{
  "image_size": 64,
  "tokenizer": "word",
  "encoder_mlp_ratio": 4,
  "encoder_depths": [4, 4, 4],
  "decoder_norm_position": "pre",
  "beta1": 0.9
}
Rows from block 8 of the image encoder of a small image captioner, named by matrix and row number. Rows with one number belong to one neuron. Each number is 500 + 50 x the weight over its row's rms, rounded and kept within 0 to 999. All counts start at 0. Numbers have three digits each.
Before each neuron's rows are labels from the 100 images, of 14848, where the neuron reaches its highest value: "responds to" is what is common among them; "patch colour" is the nearest of a few named colours to the mean colour under the peak. Only what is clearly more common there than usual is listed. The data: photos with spoken descriptions (Open Images, Localized Narratives).
# fc1: MLP up (encoder.blocks.8.mlp.fc1.weight, 1280x320), inputs 0-106
# fc2: MLP down (encoder.blocks.8.mlp.fc2.weight, 320x1280, transposed), outputs 0-106

responds to: text has "trees"; text has "plants"; text has "grass"
patch colour: brown
fc1.315:470465392418482540540527517490589433608513486488536463480399430467511441486494495503490487540465537444558496470467471488522498541510465432451417493512489561557474505461525459497523511551521520536479470428586412423583568498411468502508463490520483425482552471485440530568564528505440473512392601474455536543550594524507458
fc2.315:508517492599525478413529479531446531427513440534541642551494572532449486530420506470536445527661476520496478502463434503571521532552500514543535469495506529513418522469477500441540563494550589529523427467499500481500473492499416608474462482449601619507594647530538541458485471502504555553489509475542560452558506468502576

responds to: text has "sky"
patch colour: white
fc1.667:485468493431519448490572403536444484537593475449513557498509548531514488511485482503492485558441621493526605491433503388527478534500564434550496574441479540570417597499544489486545543541478479513589517487546441511527563474553415479512563510438490490502527560521492488640462524596495539485481520471449594440448470577423526
fc2.667:442445608548546513424532438559422504475584537470503483474504609622426575452583463604542585500471483616490522496477536393493500459519508475560498475482523472401425441499489496466574599471548544445422569471380530438451477469451472570546578538499469529502472505528505560515535514528556437511517522477533444512417397480544526

responds to: text has "grass"; text has "trees"
patch colour: grey
fc1.215:530537439517452518499496574471501457510444431489545482508487426459526511513437570503420429570455566492578537486456512470497489549508517469388379591568554533451472518503485464575537519611513490447493487484552468419604509516478453446517462554499601467531545395460322445526465504560454432493446556491456519550398606450504525
fc2.215:472452514514539507463471415556482555472480544484440540540521528630482496526506453438580519369569428591416434473535485496565466481617509495556495464403439513508584478544544543416464507413549584448494395548432483566451428520467417573502475455444448487546535605596576539463506460420575494491460483483505393361529548520463562

responds to: text has "plants"
patch colour: brown
fc1.537:486508462577551436455551485459366541507486472505569542497591461492487603488569503509535494466474533540505523551594510539525515480497470484528641439515526564482430447514476513420494384477521541522586513555510427634425519565486494547462495518507511559445535502570495566467451497450569438530534486510568490505442485445465587
fc2.537:422550456478573430457471491485460493412488539486431544495475526388485537559449553506553444528504514507552543565560542492529480447517461531444566498568519517516459517540496429479485608473471546496502466534526503460458522462515606450469592547435426526482516576478461499558545479490426499431543536462550455515478450444528612

responds to: text has "red"; text has "color"
patch colour: red
fc1.430:544599597540459516534558529477521492503397537536478519525437469464528545493471442363512490494521419493427430543483575601453439556514473496511490475563558430532573431565560509554539492490478433428523529599499481452490419519462578580443397460571588591445451474491488530404507477390541496479544445604552438541499558523515482
fc2.430:439490420478529567476511462473441568541479519457533440527495530546498481535433466551492451564561504479512430492457486576492528409514407504487590443505510544502510436401500531427532515553491479533458488577506463514489496552519585393478519499525506456532461525492537512437440479432572502531488448484506457492542461407468553

responds to: text has "water"
patch colour: grey
fc1.646:578518527435557500516506547444535476573514417476531506482468479515557492555465521414478470559458398430482490543494479561384499565564430473474415492604559517579527496569535461547477538509449399433467435590558489454516519411533519568501445483557510482515589465432442511452512555512465465399572518570579475513498546459552491
fc2.646:517344567558445499441405453448486500511456506518500415419525495552520540510494529513546455541480426501528488481528424387440409534478562468472338501535444476453545476563459545534475487466554491532494454530453576513505566466422574458540420464496515458440509405485538448504466476522544447483553516526500521589465445558547499

responds to: text has "color"; text has "white"
patch colour: white; pink
fc1.330:571525452441512485490457581411575543510517507526589467539504458504537529588552492483497466472456453392512449630561535589385507488561442522458485438588505470446518503520485452436444498510519472571549484575487467453466464567483498557527437568594496512482496461450513503428430564408509548467525493596577478504541559405497459
fc2.330:462449483507551541487483346602448495518491398476380539503569559580423462487480536548538570495583579563488523370515390403560521484499594505576526539410452540433510488515439629527583520529565439479526500439520509513498521518539424434480465491472556445558522505529426476510487397583541496527418483454445543483479470579475527

responds to: text has "black"
patch colour: white
fc1.751:455515497511533481480469473583481476406535483473415562532533574576436486460452545543445580529529582611477504483474443355560503497544584510516486567404442496460482620468514531529537531541465550412537517466492534552531483416480456427441542520506496489570462494513499534556478425566484506550497496484394539470476475567534552
fc2.751:484449469494472482605558467536516458425513406567455504486467493541527521509537459506472635506509509480366511459527603580546545477489528465556522423499461469512518463510456579461611508515510536456499517526453446410484468532524533500524520471574441520388488531521484513467508459450628469577483421576474548512495479435473464

responds to: text has "sky"; text has "trees"; text has "buildings"; text has "water"
patch colour: white
fc1.475:483544479535518528607511614506533461470434554592500567446493402445508494577485492360521378479539518480513481542524461613477513480472442540439499490582526462533576502498505472533491478456492388453436460518535496520500452541491510537515415423609565425487503464451468538409566501476446417400503487477584432540531493504533441
fc2.475:596555485488420475533494456463558514541604408532491466421541529499387492454520468541433561536466524497556507399403450432567533518523548442546517596501491498503461521469469560502488405576538403552513591419444502471523496525559500553491505540389541534511478455421494485517415478473467540573449509556491543568508555563478451

responds to: text has "plants"
patch colour: brown; black
fc1.389:456508514565566440369540476479414554422473527559496558532518481477460566521559533532556487466552482578516488521482474487514521352467487532522590506474537468436481439481381545482481488436553534621552472459458575601404489564451500567554539438483438487551469516540523473481547490501524500490518534477487467523470351420483520
fc2.389:453497529472513331436501479503515569368537520525539476542511527416496576552607527524489457488379490496521488578520506526451495528471465531488525445471512489498434546446509397440561502489541609611590533491343588536410473501438429531444521575533410544493431437490492502494490519494608531497570384552553550516480489433469520

responds to: text has "dark"
patch colour: black
fc1.129:545489496547485478538500511479585455587492519525556503534525394459544370551471453399512394490508557452540458550487482555463413500416404521534532443572498493481540558494522501490502485533420509531443516521534480490474436439492483452529480417571501442460561448477460574483457493512516474507516537497517439563566526476448461
fc2.129:375424472491506484510518563534505517486510537569587415503385526495501549436608546524480647471500434556444559483472510441542476562466545476472397480515493436509492570503493420560523427483584522591529516553459499584505585490474525598415457530389522516434451519535508470513476539512487519528467502568490574540421496484555455

responds to: text has "color"
patch colour: pink
fc1.629:550524458457518428503555553472554487515474499580579510541493488474522426571503483489432472476445507451437442577493578612456503592439482447476511473501444550583552418467558467502518491440473455506515442577505340494494530541492576495359474461523505565451460477527487626479481532413527442524425476550487456524528549495514560
fc2.629:462422480435400632533530422484469485514482506421421531495484553530474505442442553499520497505604484550516565432508499384556496497521558516497453589512505485484463575486502478489533510541574567537525461470524557539527580518563461443551434498425420472565543571556501435615575451638582471394447507481438520468476477509451477

responds to: text has "sky"
patch colour: cyan
fc1.179:507568633556495513491512472457466557508472506454493527433478482446474570468470555467515437556515361456518457487482554591458523548492447556519516496602635487469478457658493598525570503525492427470491491536503524481513379488460579495498520515579630547491508464477442453414498491458476447464541495527542466501453535503467531
fc2.179:466529454486543584426466468506469493546490513461405639493549479558528495513412522556466399551531517447525571403461531501476516518512475529466570528471545522493435541482503447423572489472629454491535541449469477550505479504532534480550495408456564427538522482506452521486567465456653498456448482540358556518479446567485492

responds to: text has "white"
patch colour: pink
fc1.311:454467527472525450527486438612505437448625520470507490451600530497455489461496528484479609510475570482481487428533503502690426509442595511518517451411408495518511553414519548550429484493511562485583632469434564517486471535581467461494555485435415492537502507520506436561406475536542411584476428503436497530449476508422519
fc2.311:479483523575610489519491587511500560472444521478473577527476418526525551566525546456464413538455467478584482525557480515436563455553399592453518409527625468367453501572492492489551487489567452463435436498494474547485434445454534527510536477561534428458520447429429502473482531501543418517553490441597500542457461496553469

responds to: text has "sky"; text has "trees"; text has "clouds"
patch colour: pink
fc1.362:477496383489446503574635470496469500465496459511460524516446492441531583451539507447479554500516538533482436522514511558588453514477492517429471481488447530517542546439455474561513502521507453520490659539539522482571558624526456455436479558506489555491494507524480359442563590468527471510482472524495482528492555428535441
fc2.362:545492531418510437401578468517477635512463500469558560510555542475409541456469511517551591523563558564494454511510521443486438513408554516516499427506526446534544434475485525520554470471608456515483563558456461538433570539545552608492416442533440499421377500486610529445556489455582468517591500437549457468473477447498504

responds to: text has "buildings"
patch colour: black
fc1.242:423466435559474544437516451484377529464492464531451576552490520551472507438515510481500550405520509572417522593531510490457493478579524513615530505491495481558460543523490500498603447477547501560550521531510470512516538537495466520490458590403413541432494466618596474547511456484626541498526490507493501499480464479514548
fc2.242:481574535553429440483557405501503489502549491557500509491493516523446429556505394449489400490375461444613505516554495546522544456485427385540590576483499489497450517553533485416411461536514469522519521485456541543556448514472509543527499525520550515591563479473479501441388512416499540432429461656516439401521614486442543

responds to: text has "grass"
patch colour: grey
fc1.152:522501457503524600610460533550544499522568499523450442499596540558537484471489490468497519452528576497519471448605515511479485484519492532484533417484367502500557503460507489385398372431474476475453559496471512532404432529474428452502425512525475462502565487467550531448445495441595537573501410495550476497575509525516480
fc2.152:538451457488475436548492545478497534471603517481654421583501497414570538515554488444460418458488572447524549585532613549599509497506470465460543496547479483560454577466554421395438464482456504531489586523424456450453487493533353531574504493484522528569525527494464455543377504488483543458505423487573506517549552504364461

responds to: text has "text"
patch colour: pink
fc1.585:526567476474443498459527534501480545516563444476491506521488554494492492466386538453435491584524465417423486471428575510424451633480456546461477472582588503533535418572598537566526549567449464469477505602474420435533477560516541541517536573486531583550526377437456450513412512347467437457520465590537518521434556416477580
fc2.585:497514438541506571512406559508554467493521527575557468497409525496520440492550559506424565498551502518426429516405476467529448472442518507542403466506495466502594519450439546534493507541539553496553481429506533434559508542428507562486449520574529476579511479462448504414445508468437490560512473532514502593430542413487431

responds to: text has "text"
patch colour: white
fc1.484:496389583509512516473503352511490445555529619464427484439558519540561478536552428540585509357528603507561525483566448441560479412476489471636557565427423539442548526492518465384447475408498544486518517464499557494441471408455529502500539450481489454532511595562537503475514452561499527498496523493540477473580510575496490
fc2.484:424534444528486486423502517491508540547519527458646459421490471483501471463441469508475442553469491460556560446458494465502484534512488510479460536497530579507453569477560473526525496585509385511413505516504533531520459540461531516503576390555524413438538500393430427499475472487537433509464588528469456528484567524500482

responds to: text has "sky"; text has "trees"
patch colour: cyan
fc1.379:525555470478490517496523583452487549563406602515555547554502416393558434601529479474511480483501499395492546522552544568445559558447470545469507460516597540501484398445513482534523508546445401514445472557522443527501427495519564447503479422583572543472453484514412514427509469478474407487480502499524469548534525576500539
fc2.379:513434502441498601644573494400518511532418509522542506556480459516542448483515467499441465495559501490598473578530504485454610469563426421587487494499554472424408534470519356342524576531500437469574467527517391445520492514501450502534567521525499473483470519459492489532583549566517542465504462409545514446517583471473452

responds to: text has "sky"; text has "trees"; text has "clouds"; text has "grass"
patch colour: white
fc1.116:540520525450556472405547535450532532528478529553538425627530499487502538597620457597495543410492518492469437508484574487472486494490480490482509433455510441435494478478468434447543549506514503575522516554397417477512525478529516574450504534486440536535365463537505508507477563455517562516544490536514512527521519476484547
fc2.116:544526608414484504477507457492498589543480499522382438459508514408510513528512546539444542512552419434544515485501486479561418653363532524508442561463501459505507499516453433521548561507494430423463498450499505531483520495435525561394529493432388565413389469459528457520552554529512508567533479478495501521517616500499444

responds to: text has "black"
patch colour: black
fc1.731:493499526432520472489495443539484560494487559520526470512548527438469512524537426525505591503459526489411564437558471522521571499464614460461536469414478528507486458444501539516497521441509478495606471481446538578444523530557458483453544410487344578505444520523475510504508484535517470481457493542384493460484381615391553
fc2.731:475458486587478487508517547443476535461559528466460587540497531553548484467440499479541515496631483532463440604480539583490407440490404493512518464528542428439540535517524489500583437517509493527435596564477555492425498464508441469521567564465518459452511529503531522427498502505508480526478433451555574515488477438611487

responds to: text has "water"
patch colour: blue
fc1.707:512524439534496504588463547569499440472536400485430526491499491567450486484451559458463422527475540536570460549487573491486504516567453515523474498564512507531440562533539507506450481539466516410487524479470457494505451490497479497479438537461637459520589423480436552502415490483470495530521439499581531544469549490541460
fc2.707:408462562617568537482450533537508542536618572493509534424488464600422515460523405595572581449519546563493467421556521534595494410451475536481524475453503514462547500530427459461533421485564451564439513499421524570445500409515473480453467508512535478504451505588530592477463422509544529526481489570514501540532478558526486

responds to: text has "plants"
patch colour: brown
fc1.512:569541458419471550585419550574593479518542378454449442500473564564411442376462479442390568585527497522485432406396489484508499572519540503436408505485464487466537522497544442552439607477502477445380526472522520479573517527442525563496458452435459475564535455393453538538485490508437484537417492499434446456496600517567476
fc2.512:532512462391488468494414478523551504519455583457441444547530487417546532501514491515535515477478549446498503523607477482468489532544559547424597449467409534458495557448459435447456502451523562499520439479557555530485489504507515431500494476512407466466479582442526531508530541529511598557505479442469503517594552565473495

responds to: text has "wearing"; text has "black"; text has "woman"
patch colour: black
fc1.221:470534537519463575465438491530442472451482627408471494476497581546427484424514446507422471469520484571451574414528427448544497438462607505498517554385504543418501447448435538514467533418551503551473561417513573482495557516514527516523558455489415549552472579528494543438555370501472484554477531501404489480587408559477566
fc2.221:533517599591434447470492437505494563510504482467417600443450528529417493449504514513512554583486459511457526436420411443556470489462508555517514506461555477405468473511525601551627501511559509497491515498420515524485513575582510502478456527395480533430429467491461488480516482500577474494486466472413576511499490541524589

responds to: text has "dark"; text has "black"
patch colour: black
fc1.332:600494586466514513539453483517559531585544459506462461402529451520498441566464444506577476506503546467571414411440481505523522480413421530529456468500510513485514511495555467489372504499419504476429493527497520466465379433576514500541507488597548459568461449385494536464425579531525485514451530502518465488560526555441437
fc2.332:493607491568420496525519468510433536445511495477476507494515561460470538463561533430438518429470474553384566557592475466474494517474567479510539419491511443518522519428487549603564523513615457508523561488527451491494581512469473506423443547433450555464508464651449466541575451503557457519563424498526553534477441474492493

responds to: text has "black"
patch colour: black
fc1.372:489472485511526567456435535453591484609492510494432532537468503502591423565456466380530486541557501448543424525409464565464538501562420539506560436580526537536595496561550426474474547463455471528430507485530554493482443451424509519523437433497511409488557427369488522463464448450518510438485505486573453524528485502458435
fc2.372:491490474499404505455551533465537574543578520565541421478552467374453553457573527481507506451510498487467495547519481381462496495448507546403404457510442442469547444403519485519511484556596467499422533536462503450438497463423485470409550534459453484532376491614526481470584569479608435523509539560513466540474439468485501

responds to: text has "trees"; text has "sky"; text has "grass"; text has "plants"
patch colour: brown
fc1.166:530566478500429457529438580508541455473467458504468459558358496531474465464490492392396461540564474511483446514441487524533460514465537505403477461521492521504579519487484479586469507528491473508426512484534548486517511559480441506547430428505450478510588475449355562478570492538459438534438557525455382548563485439541473
fc2.166:588529588553524538557598355506468514503541444529430620393605531483474473495389472498510535542537472560535505507540529458543484517492538465536492560448512480431425463494533519486536468528515571447509497456493421371507470435507531490424555538432572582543407590510480465488481491472488543554497523426523535416490516505471518

responds to: text has "sky"; text has "trees"; text has "clouds"; text has "bottom"
patch colour: white
fc1.2:500436484410454538534557470449487574485523525482537546564486499483517493498457539525509528506471616528434512482498520500521528530530508543437502485553545405548426609453500484522620510570501561470570523496506526463513550545574417433473542599467492450492452505495584465469563535565471526481469499581498641491497507547470510
fc2.2:418461528409535473467468523499456566496604594402599417540516491479573537562570544548501557481455459458383503463542448542481578482605517570507513418501504474517458603469547505457563543542532541521490532496411493507421535524463446468464508476543512458446471521509556482536440565401578543506489422491567605528563443538500479

responds to: text has "grass"
patch colour: grey
fc1.351:516432424464499544518407494553531456533566544498494507567585526614498441488517490525492483436563591496543459429572473519521508478488505489614498420460406577501551482494523468342482448497464508471438549513524445531423429438448427395629451530524477419550525492480562526519432475512595590562476461436488469450591509516532454
fc2.351:483456556449479502513472572483499498536454558471635453574543516519540597514502577530596412533425548499489521520433521506561500465514460445452519420580492401488445527470515421481474554510452659524499537558476519421503518498475503490565496485475523498512500550536558529579405614555489492492519486508488495513491510505556486

responds to: text has "text"; text has "white"
patch colour: white; pink
fc1.162:482452501379531505562438412525507450519535558490416473481541544492518476503546499533467535427517568520525539445551461552571504493494543471488474495451373510489549548466473441487513496404518514496510558470558517498480601451546392378479500463429400442533457559521507508607616512606478545488463494423479497482589480565544415
fc2.162:474454471507488501493419473506496517462559491496547431610569582510493484540569486594459512462380521452607559447518458447500567438522480524550536514502450503472498585452458492412499552535579587537487569451500431498549581513478401460515447489452428447528512546409534448571475527483533636538531510408545510455610519469486456

responds to: text has "wearing"; text has "woman"
patch colour: black
fc1.94:505378447407500602498390490529533463532574590372425476508467559553544452392606444565449553455572560491463456457539434474484495489522578473584542507400437552498504556464445449458506513414531567552481536426568500488533634424462444467484496520414430434554531598570532487504570455534496597566479551503450453452608519572453460
fc2.94:571551487444490404574439531452546455561372473521435535468502458480559561578505487425501520496492467503496487512439581570519429565505518412410517481449370514569623490554487484546414498430459418420523500565494570566548529562542591509469451470538488482496535515509485555510601496518526539547510488414423437505525540458523479

responds to: text has "black"; text has "white"; text has "man"
patch colour: black
fc1.437:524501525467440503496449473511420497531529586495558396468580538466462560426605425578462515456431505519513629398625495454537533531420605495484489488480526535453411496454466434434461528515480496501557567507465500564473589485553529442534532432415416552472492569539454496597486502554512469562559520485426466498535472577463502
fc2.437:553532571451458461524534464537507588601518582497499455454512537499487534487555552545558436553499484473477542353494498395520453562437566439449460563458476493496525411496542508558450568489584428417525478574482508471493488493564519458522493481502409519500445512504500491496529568514616443464485549542418521547531571554528477