Rows from block 3 of the text decoder of a small image captioner, named by matrix and row number. Rows with one number belong to one neuron. Each number is 128 + 24 x the weight over its row's rms, rounded and kept within 0 to 255. All counts start at 0. Numbers have three digits each.
After each neuron's rows are labels from the 100 texts, of 14848, where the neuron reaches its highest value: "fires on" is the input token at the peak. Only what is clearly more common there than usual is listed. The data: photos with spoken descriptions (Open Images, Localized Narratives).
# fc1: MLP up (decoder.blocks.3.mlp.fc1.weight, 576x192), inputs 0-191
# fc2: MLP down (decoder.blocks.3.mlp.fc2.weight, 192x576, transposed), outputs 0-191

fc1.186:100136105120112111162121090139128125121141118143114166146147130096096086126127123151176134128148109171163145143111122138172135112148108126113094122074154129162156137126152157119080097164084155148131142101104167135154106157135175080121142130155093124157125168117152136108111162151121115147111129152131146141146138111125182132155156126126094147128130123108138167165120125139135125146100079126097110102138106122168125146107093111123132140117136090105151114099106118138080157158095148129108149110116066168126104090128105137105129154077167128130126158126150111085096108164127154155
fc2.186:160104104154190130134135127088152114142090131124100119077154174150109159135127119130114102169117139109165158133170127130170110164141098114107128142127156138130118096081098175110112125141133147140123109158119113155163149142119114116087149128100095101130097128131146116078104152138139119088146112131118110126129126118176149165120165114159175146125085166118078127158109137148114107095137140117092137135143121114102159116120133115136129113125130145074133103130135151113120125132174107134137098133156112106106131116105174070168162097135100160158147176113127105140103141090141152105
fires on: "in"; "it"; "."; ","

fc1.7:142154097138086149122116095165149165121105085125145127055122152113138147104096110107098122115145135114096113115142113134165093138135107139106108143141134124107109107102116143157109135152134164104153103108088116163118168157157150080133146126152136147129086090155138132164158167144161150141138114086094152136129099170143138088112176135138175121110139126167162124131114097114153116160073138109163114129135128116115129115138076142134162149117142096141098140140139143121143138097094098108132126148126164103098136120124114155124127109080134153147119087145076113088167141120101125152
fc2.7:130136152135161168105099157116145122142140118123131166166151088137141106095068073114090166140174118145109128122118111123066141111118137161152143133120125089155109118135115143115121138142118139146117161090108132141099157166104132145089132157171147117122158125109147125109122173107130153178094139172182076143117134106145160150111112132139109127123168130156140111089144126124105101084154125168149154131151073132128105115116120079144125148123131166165138118114127127133115127093128131095126100140123135106131148062118109116094149136140122167133145108121103147167097155141097138117
fires on: "and"

fc1.21:117100123140093098120122169108124160109138173148154154106102166137126107135148118136108100109108117110136105161129127088146130154145141124130118131152154123102092151123118153125134166161134157128122115060074111087133131113119129097089160137142164115084126081149143131095144194089131138168111114126108106145107131114128128154109091147142126134128118101083133098166155137141114073139114142112112134146092162174160103106133134122072109133134131112120167168136197134118154090149165089128120127144136095123124110144160112132145133124121137106149128099103096117122160101115169138107
fc2.21:173161137113107092116145144159160114134142106132115054163138116124112120099106116074117173146143134111129158104162145147110153105097162126116131121114105177109165115116148126115144171107154128103149085142154124142160140154119089112140107130087162163095124111107109127160126114136151134134136128125139151126089148101151140154169095129096129110129124160181160174123094131108127124115121119129116135125133086122154100134146102087154129151135167114118145122130080115116128152175061109136128105156173120111138136125090158175138101137130127124142071131096139103125117116127099100109
fires on: "and"; "many"; "placed"

fc1.91:114171094166162099165164100128144133165128098125112153174121135103134121165141111121153127149150141137109167153150116100151117138123112134095113109163130155172125149119122121090154123135170135150104111152126142135192113124172117138103129128128120132102176099149127142099146143147175140188076116115133111125126145115115123132150114102111144114118134129105134111093101139113123112128118133140148143078104052152142094180151110081126097117114102128126139094116131163097111126138126113124122137123141109166113110148134128136178163116149105104134084144097108148071148173149137091152
fc2.91:118140105113114096121110130128125152123125114148187143140128101140131119118121151133143190158118123117147178121119140119097086143116151133154092156135144168133110173152140160116124139116150158124115158109094128140103156142109135131098096120096147132099131130140106140135144118122123164121102142174106102103109106160096147105123112129127132021108147166052140085113162144126111123120164153105111115079160158127133114153167141132150103126093138172154141110153152146112127125138131131124113142116091072136115127144160123106133087135118143127154143139096135133165111066140108132109
fires on: "in"; "see"; "image"; "it"

fc1.4:079125114137128148173139093154147120118121085126099145130130149100125088156154110142141123125095117111143112125110125175131149118162105161131127121119124088158164122144105133168120167127153189165101110139130142120142109133135140124147074148120155124113115125114136150139114124143151110160133121142162124161135159135098144123106170104103099154149111137115096135159166170178115137110080094112126145144151098089141142089101114145135121149152129136075110119108106128153146102164146094067114148141092145168129119105121109138145177074078139166132112114126106086123135095102104111131
fc2.4:140154126131124076140123148119120109152175164104127104108139137138128130131118146071103132143144123148107131132109106154168134143129178138119110130108157142129136107143176105129137096131159114124126113133109130133108135106128106133157127101120135106151093091162123110133109122119104155110091112134088113125093125097129125117134128129184129131111136133108148124168104131073134096188140190134154111072173153165115105123135123133107134155153118103155177165141073128114125085158141100141100127120155143145122130131150099092120170116094190136094141103127099163161087175131124148097
fires on: "in"; "."; "<end>"

fc1.472:114186110148131135181078130155134163157103105151111146142125156124155150121153150134120135152122109125117192144151096156092117141190112108119149116154133142121103180130125108119156122146141118142106112155117122104135110173140141128167179089128088125113093122153105111165133122151103188143146064073083085117134126156110151132120101114100112107168108148108143122137121130123103123167117110078144128098143101118094118135066122117139130153133102138100086162108149136103143129117111091116140145169126119112113142094105123119119093151129132104131128148114137141134132131125158135130
fc2.472:158117084192162168132117088157147116105166137130125130087123129141132128178131127151098090094140153123116115162132158141134128128115178153101089122149114125140100124103075140096122119117095140140138094140086150097116130161149115151160121119157116100128134142159082125137119113176155172132140130131146165144114105139141096112175144146111111151122131104104118091100132118100114097127115098144122113132143184158140151132143107086157155124155121130118094156119125127151103060101117099100106169105112128140128126094130147121176199137135125132123162157119102126138127104133103119131
fires on: "in"; "woman"; "on"

fc1.435:159140131133146075122121127104178109166141141140104162112113175112141105166156141159118158153103158114084136134163090132096149144120106116139162154125161178109125172076089108118112105179137125139120110142107111184148173142097125138111133135145161110153096104136125137114119143123068115132097092176150146134142139115129114136076148130149082133108154098140144137131160118140129085128115111132118097143110141135117132156120142130174147114153194129125103149096121127173148117092120101102118122105105099125147120143146117162129098141145089146112136117086131119116096134121105150150
fc2.435:103089081142127117149117099121087165093132112124114138154130131095106154134145150114110129150150149103118104147081130151117112093111114123104155162117111155142126121143140117135122107144119101184123113166154153077122121099085122145141108110122113117191089098109152162122128100153144144122123163145142082122128137150168186159160127058108080152132118147109162133107131129141143144126158189128145113092138137131107155112177131119105174135138121122134135124161104166171094111134099109138158127094126123105089129099085146124115126137149124148131130140117084130142163151151117116109
fires on: "and"; "cloudy"; "the"; "white"

fc1.489:119108156140129093126158079103150174125145114145140111107163167131167156131157155077154143120129128103098149099176141141179127100099089095131150132130133114112126145133155115139152162123175146155141097141123143095107130113104153111127128135146093101129126127131118120100135110136127094122147105108158157108132116165125087101124096099117137166103087091131118146129115115139074164135117178084153066094094063163148144109127114132108138109131141115145126158119184146157164116153132119133145111128085142143138086134143151116130168082112150132104116115102127150136106133131140154147
fc2.489:127119122087161128157129183151165127086139148133088116142133113109096117147087113144119110149135106140130146122123130133120123161164150112175133136174119083116106157106152149176145140153125083105110160153091103132133132143117139137122095113124108154121146176132127155107125135096149160188140113157102087196142119105112138178115133123149129139127163139090107108113148154144110145073150116120128171131103166145090089084120159089124103127126125146134123134108154136125110106137118121109155134189154150151111102148133102154104149075103122091142108107114119139119105125113102147115
fires on: "and"; "holding"; "is"; "behind"

fc1.133:139125102174145134144148123129140121150130099157133145134143158126085125129126122117151124140169111119114154175151146155148135106114103123140139105153108153099102151163067196117135168128120130125087178137136092111122155178132157142122166106155083127149152088126129120104119180121134160150186105115131117107124133131149131111110127137134142082099127141159141115098123125105158129137103138108112099114120080111134117074105104116110097168116091112141104136111134178075125117130148120138109174145107145079136142128121149106126109140103112083146091148104083099108140116160101118149
fc2.133:132145120117134096133159139119127141150149116092149143147119129120201104142151150171079119139128130107101093109110090117116150169113115162124116120143133121124110141130110119161094143124155149109124139088054097105145157180101146081083131153088111186164133133123128147170143092125103106124101131107153094152127079105130117109148119117147125141135153114120106129126139080131112115133119111118142131079141146187109143141132151114115131099122137163177149150124125153169169127113137123084123084134173140181103114154134126125133112130123133147161152146130145111108138111108164120088
fires on: ","; "here"; "standing"

fc1.527:106204134123104159133135102137153128107165140144137148109146141121131112204137158146104103133174142126120129106141077144120136134118114139091124123125129131123111148129117125115116191102116195114147125121122130104126136110088125065089121104131130134163119094119164146113124107117095142135162134121114079136189166156071138156100096121158145121115103124101124155122114076075102111133167084143111136122095160115168118131116082082138154148142139150143141116129158129117159115158137131173134109123119147120139105165113105148153116136101138138124151119124133114138120097135134144108
fc2.527:122174131156138101149127103120074075125140145162109165152156158105136077128116119099146119123123095101132120150123123175129193099159139199162165139136134155135155140127085126138137125125152109113104124111116141134186138137125146124155193111102142121088113159109116133137121133096193095134142133130183158186110087133119139133139118136085112157129149140109081125098102100127098082117147126119132107129128138118120108119144107112148168120109127124099119113132114131109124167103148101122122146139146093112127167140127134079125138110084150145148127112121112143116123118151117122088
fires on: "and"; "other"; "at"; "in"

fc1.220:106107142148142073163126122103153135113145112114130131118128103131103122161116123128159116117111122156150114107115131137151148128134132105169132140185126169131102184125084127162124141123122131176079166131084113173174138129143105135123126110105121099121085147136138133160109152110139210176129090144138136131166108116147106112113156165123141110134110122129108118150140141134106106162116174107133118129164106135169147124151083101104122101135130093152143140138155170155149108091101094148110150102141119155149115136136088113136142115069125092127126132100144136128104101140070128078
fc2.220:132116129107151140137167109157121139095126114094145151141128123090115124110177160131109137105139144129153141126148130105140130092107124120119129142123109126140195142136177131127152164135109148133150124106092109105091116179158121114123116105178095137127141128117109156120152097159108104139130155127146081103137066114075152127145135109179135153145154087152134108139158146099095153107135082097095092108132118104177122173105091133155145091118164147126117168101123103143088134110110166109138148147136111127160153131133133132141165144114144098069136159089147124153157131105122093146
fires on: "in"; "and"; "ground"; "there"

fc1.276:159119125108110150152122111145117149072152109149185187107136103117178164124094125100124129080170126163113166110116093150107180114128104104131110145120125126147139163095128132104127166122110152147096103142084126121107145130187142088133124133104121054142091095145127129078124137135159129148138154119126114118128122159160122129127112159138178107109107143166106121183132114139140142171142134140079090124130108094152118145133094146144136149117116123163110138117136122103116142118107148141126086113134066131116098131094075115133163125119135132154134120143107135113109109140142141142
fc2.276:111155140145128145126146119102131150114120128076151093168106142117130102123130169124074115167167098090087123133139099101144145105124149158133146153159155156101140111148144095135120151113114129125141116121141103088115144166132109101118132152096127114117126139137107125135171080101145123131141104154147138115129135133088103154147100167156155111148146116119149115130169099129128131075093131169133161064133120126140120102165111150142129152129098159136143118148108101115098139122110114154111152092120115146094113125149194184127112107134163171149127168135124122057117136105065139121
fires on: "."; "person"; "of"; "are"

fc1.224:140130120115101121138138106148171162108146131160168161119104135138110147139134130104118172132129099119135106122142128137165086143138150144136126147110127129148117115124111088110157159076105143153144136175098077149205144149116140049127150140138115081131143149149073123121173145088118179153119133109139102134127132153108131093092108157167143140127135105067120140179095105137108118104130120097155130147151127125150128094118089110109110152165149122147107081123151106134133108100138075109114137082126136136100159114132127146081123105115121138114113128122111161131136118123093119136
fc2.224:162112153114138142158098087130094135188149160157162122137109143172168094172123124154138137129145105142151132168145106105118086127147138156112125167127118136097154152133133129109102110160146153121129162126075172098111154140136129090152133122096105170114122137181113134095145131121091094091118095110126148121148103134164138108084124121133135124085142111075130167142094109100088124131105068150123110122139165107131164136129149120172142102131119105100104150108127167116108140132167116096130118129128075121113124126176124153114136116108128127124128169157130118087114133115086151130
fires on: ","; "and"; "a"

fc1.436:178138114109109147139094111125140143140139146114114114146107133142166127099119130130112149144094163104114120149144133122130142107163143142139089093136156148136131155105143112131155118162164137169130140092126131113122127086151145172105138149115111055120114133146103142146152126131106122115119093143109104132121179159131115112164138160144099137098151115109153127117130108172102129149111163125133161134125142105125150110098144143153144202136108146078137134046147117106113092106108108151153129129079118137149128112107090162122135129112107096178117102060132100174108149147171104124
fc2.436:107108123120115121115138105103089170127106117190134141139183098173103097136107114108144148104087152154127136144069147114075139107112129147078150139132170145126119061118113144109137144158175116113106145105109145138146087094173126150151134136130130120105102116108172144120136141111148160137133157131128126144104124088156136112145162158132149114109127167126121127152181114088137129127122124119167152084116124112132138148157104120097126132079114151142168116130125137160142118092101118105102135115173133122159151115152170100100141104152151133131133141142084112124136130080071145136
fires on: "."; "poster"; "screen"

fc1.66:104139123122071121133148146147124174122070087108083133099130128089116087122120089170129117094162154100105162184152099129140133144169129117134157120087128132187123167114137154138165130146118142141144134195165099120144150114162119144156185126098129123094136104156155181110123118074124119141103100148141121115109150114111100153146132158146088147130151157091140125107146160135116147084141138125069121144123111116143137138137089115131162144117108133137124115079164104121116139119131119137103120111117116104125077099127115123129142130126142133163110141089108103143108116145143133129
fc2.66:125131117116116112116090147109127163107135086158128118103091105115118142169151071123164134135124101142130166169211145153131123098148114088144096157144103115103152099101130084153151126112158141129128131168123147129083145168145169081130093120085098120132110145121149141118127156151115147115080098148125108140139112120175162145098103137140126156144173136121165146091126164131131143102149144136136061138157144113160085129149164136160186115110113111089140136088132135100135121106130135098135133081108105120131123093121132129136130135120111129133120124140138096161128133122158131151
fires on: "in"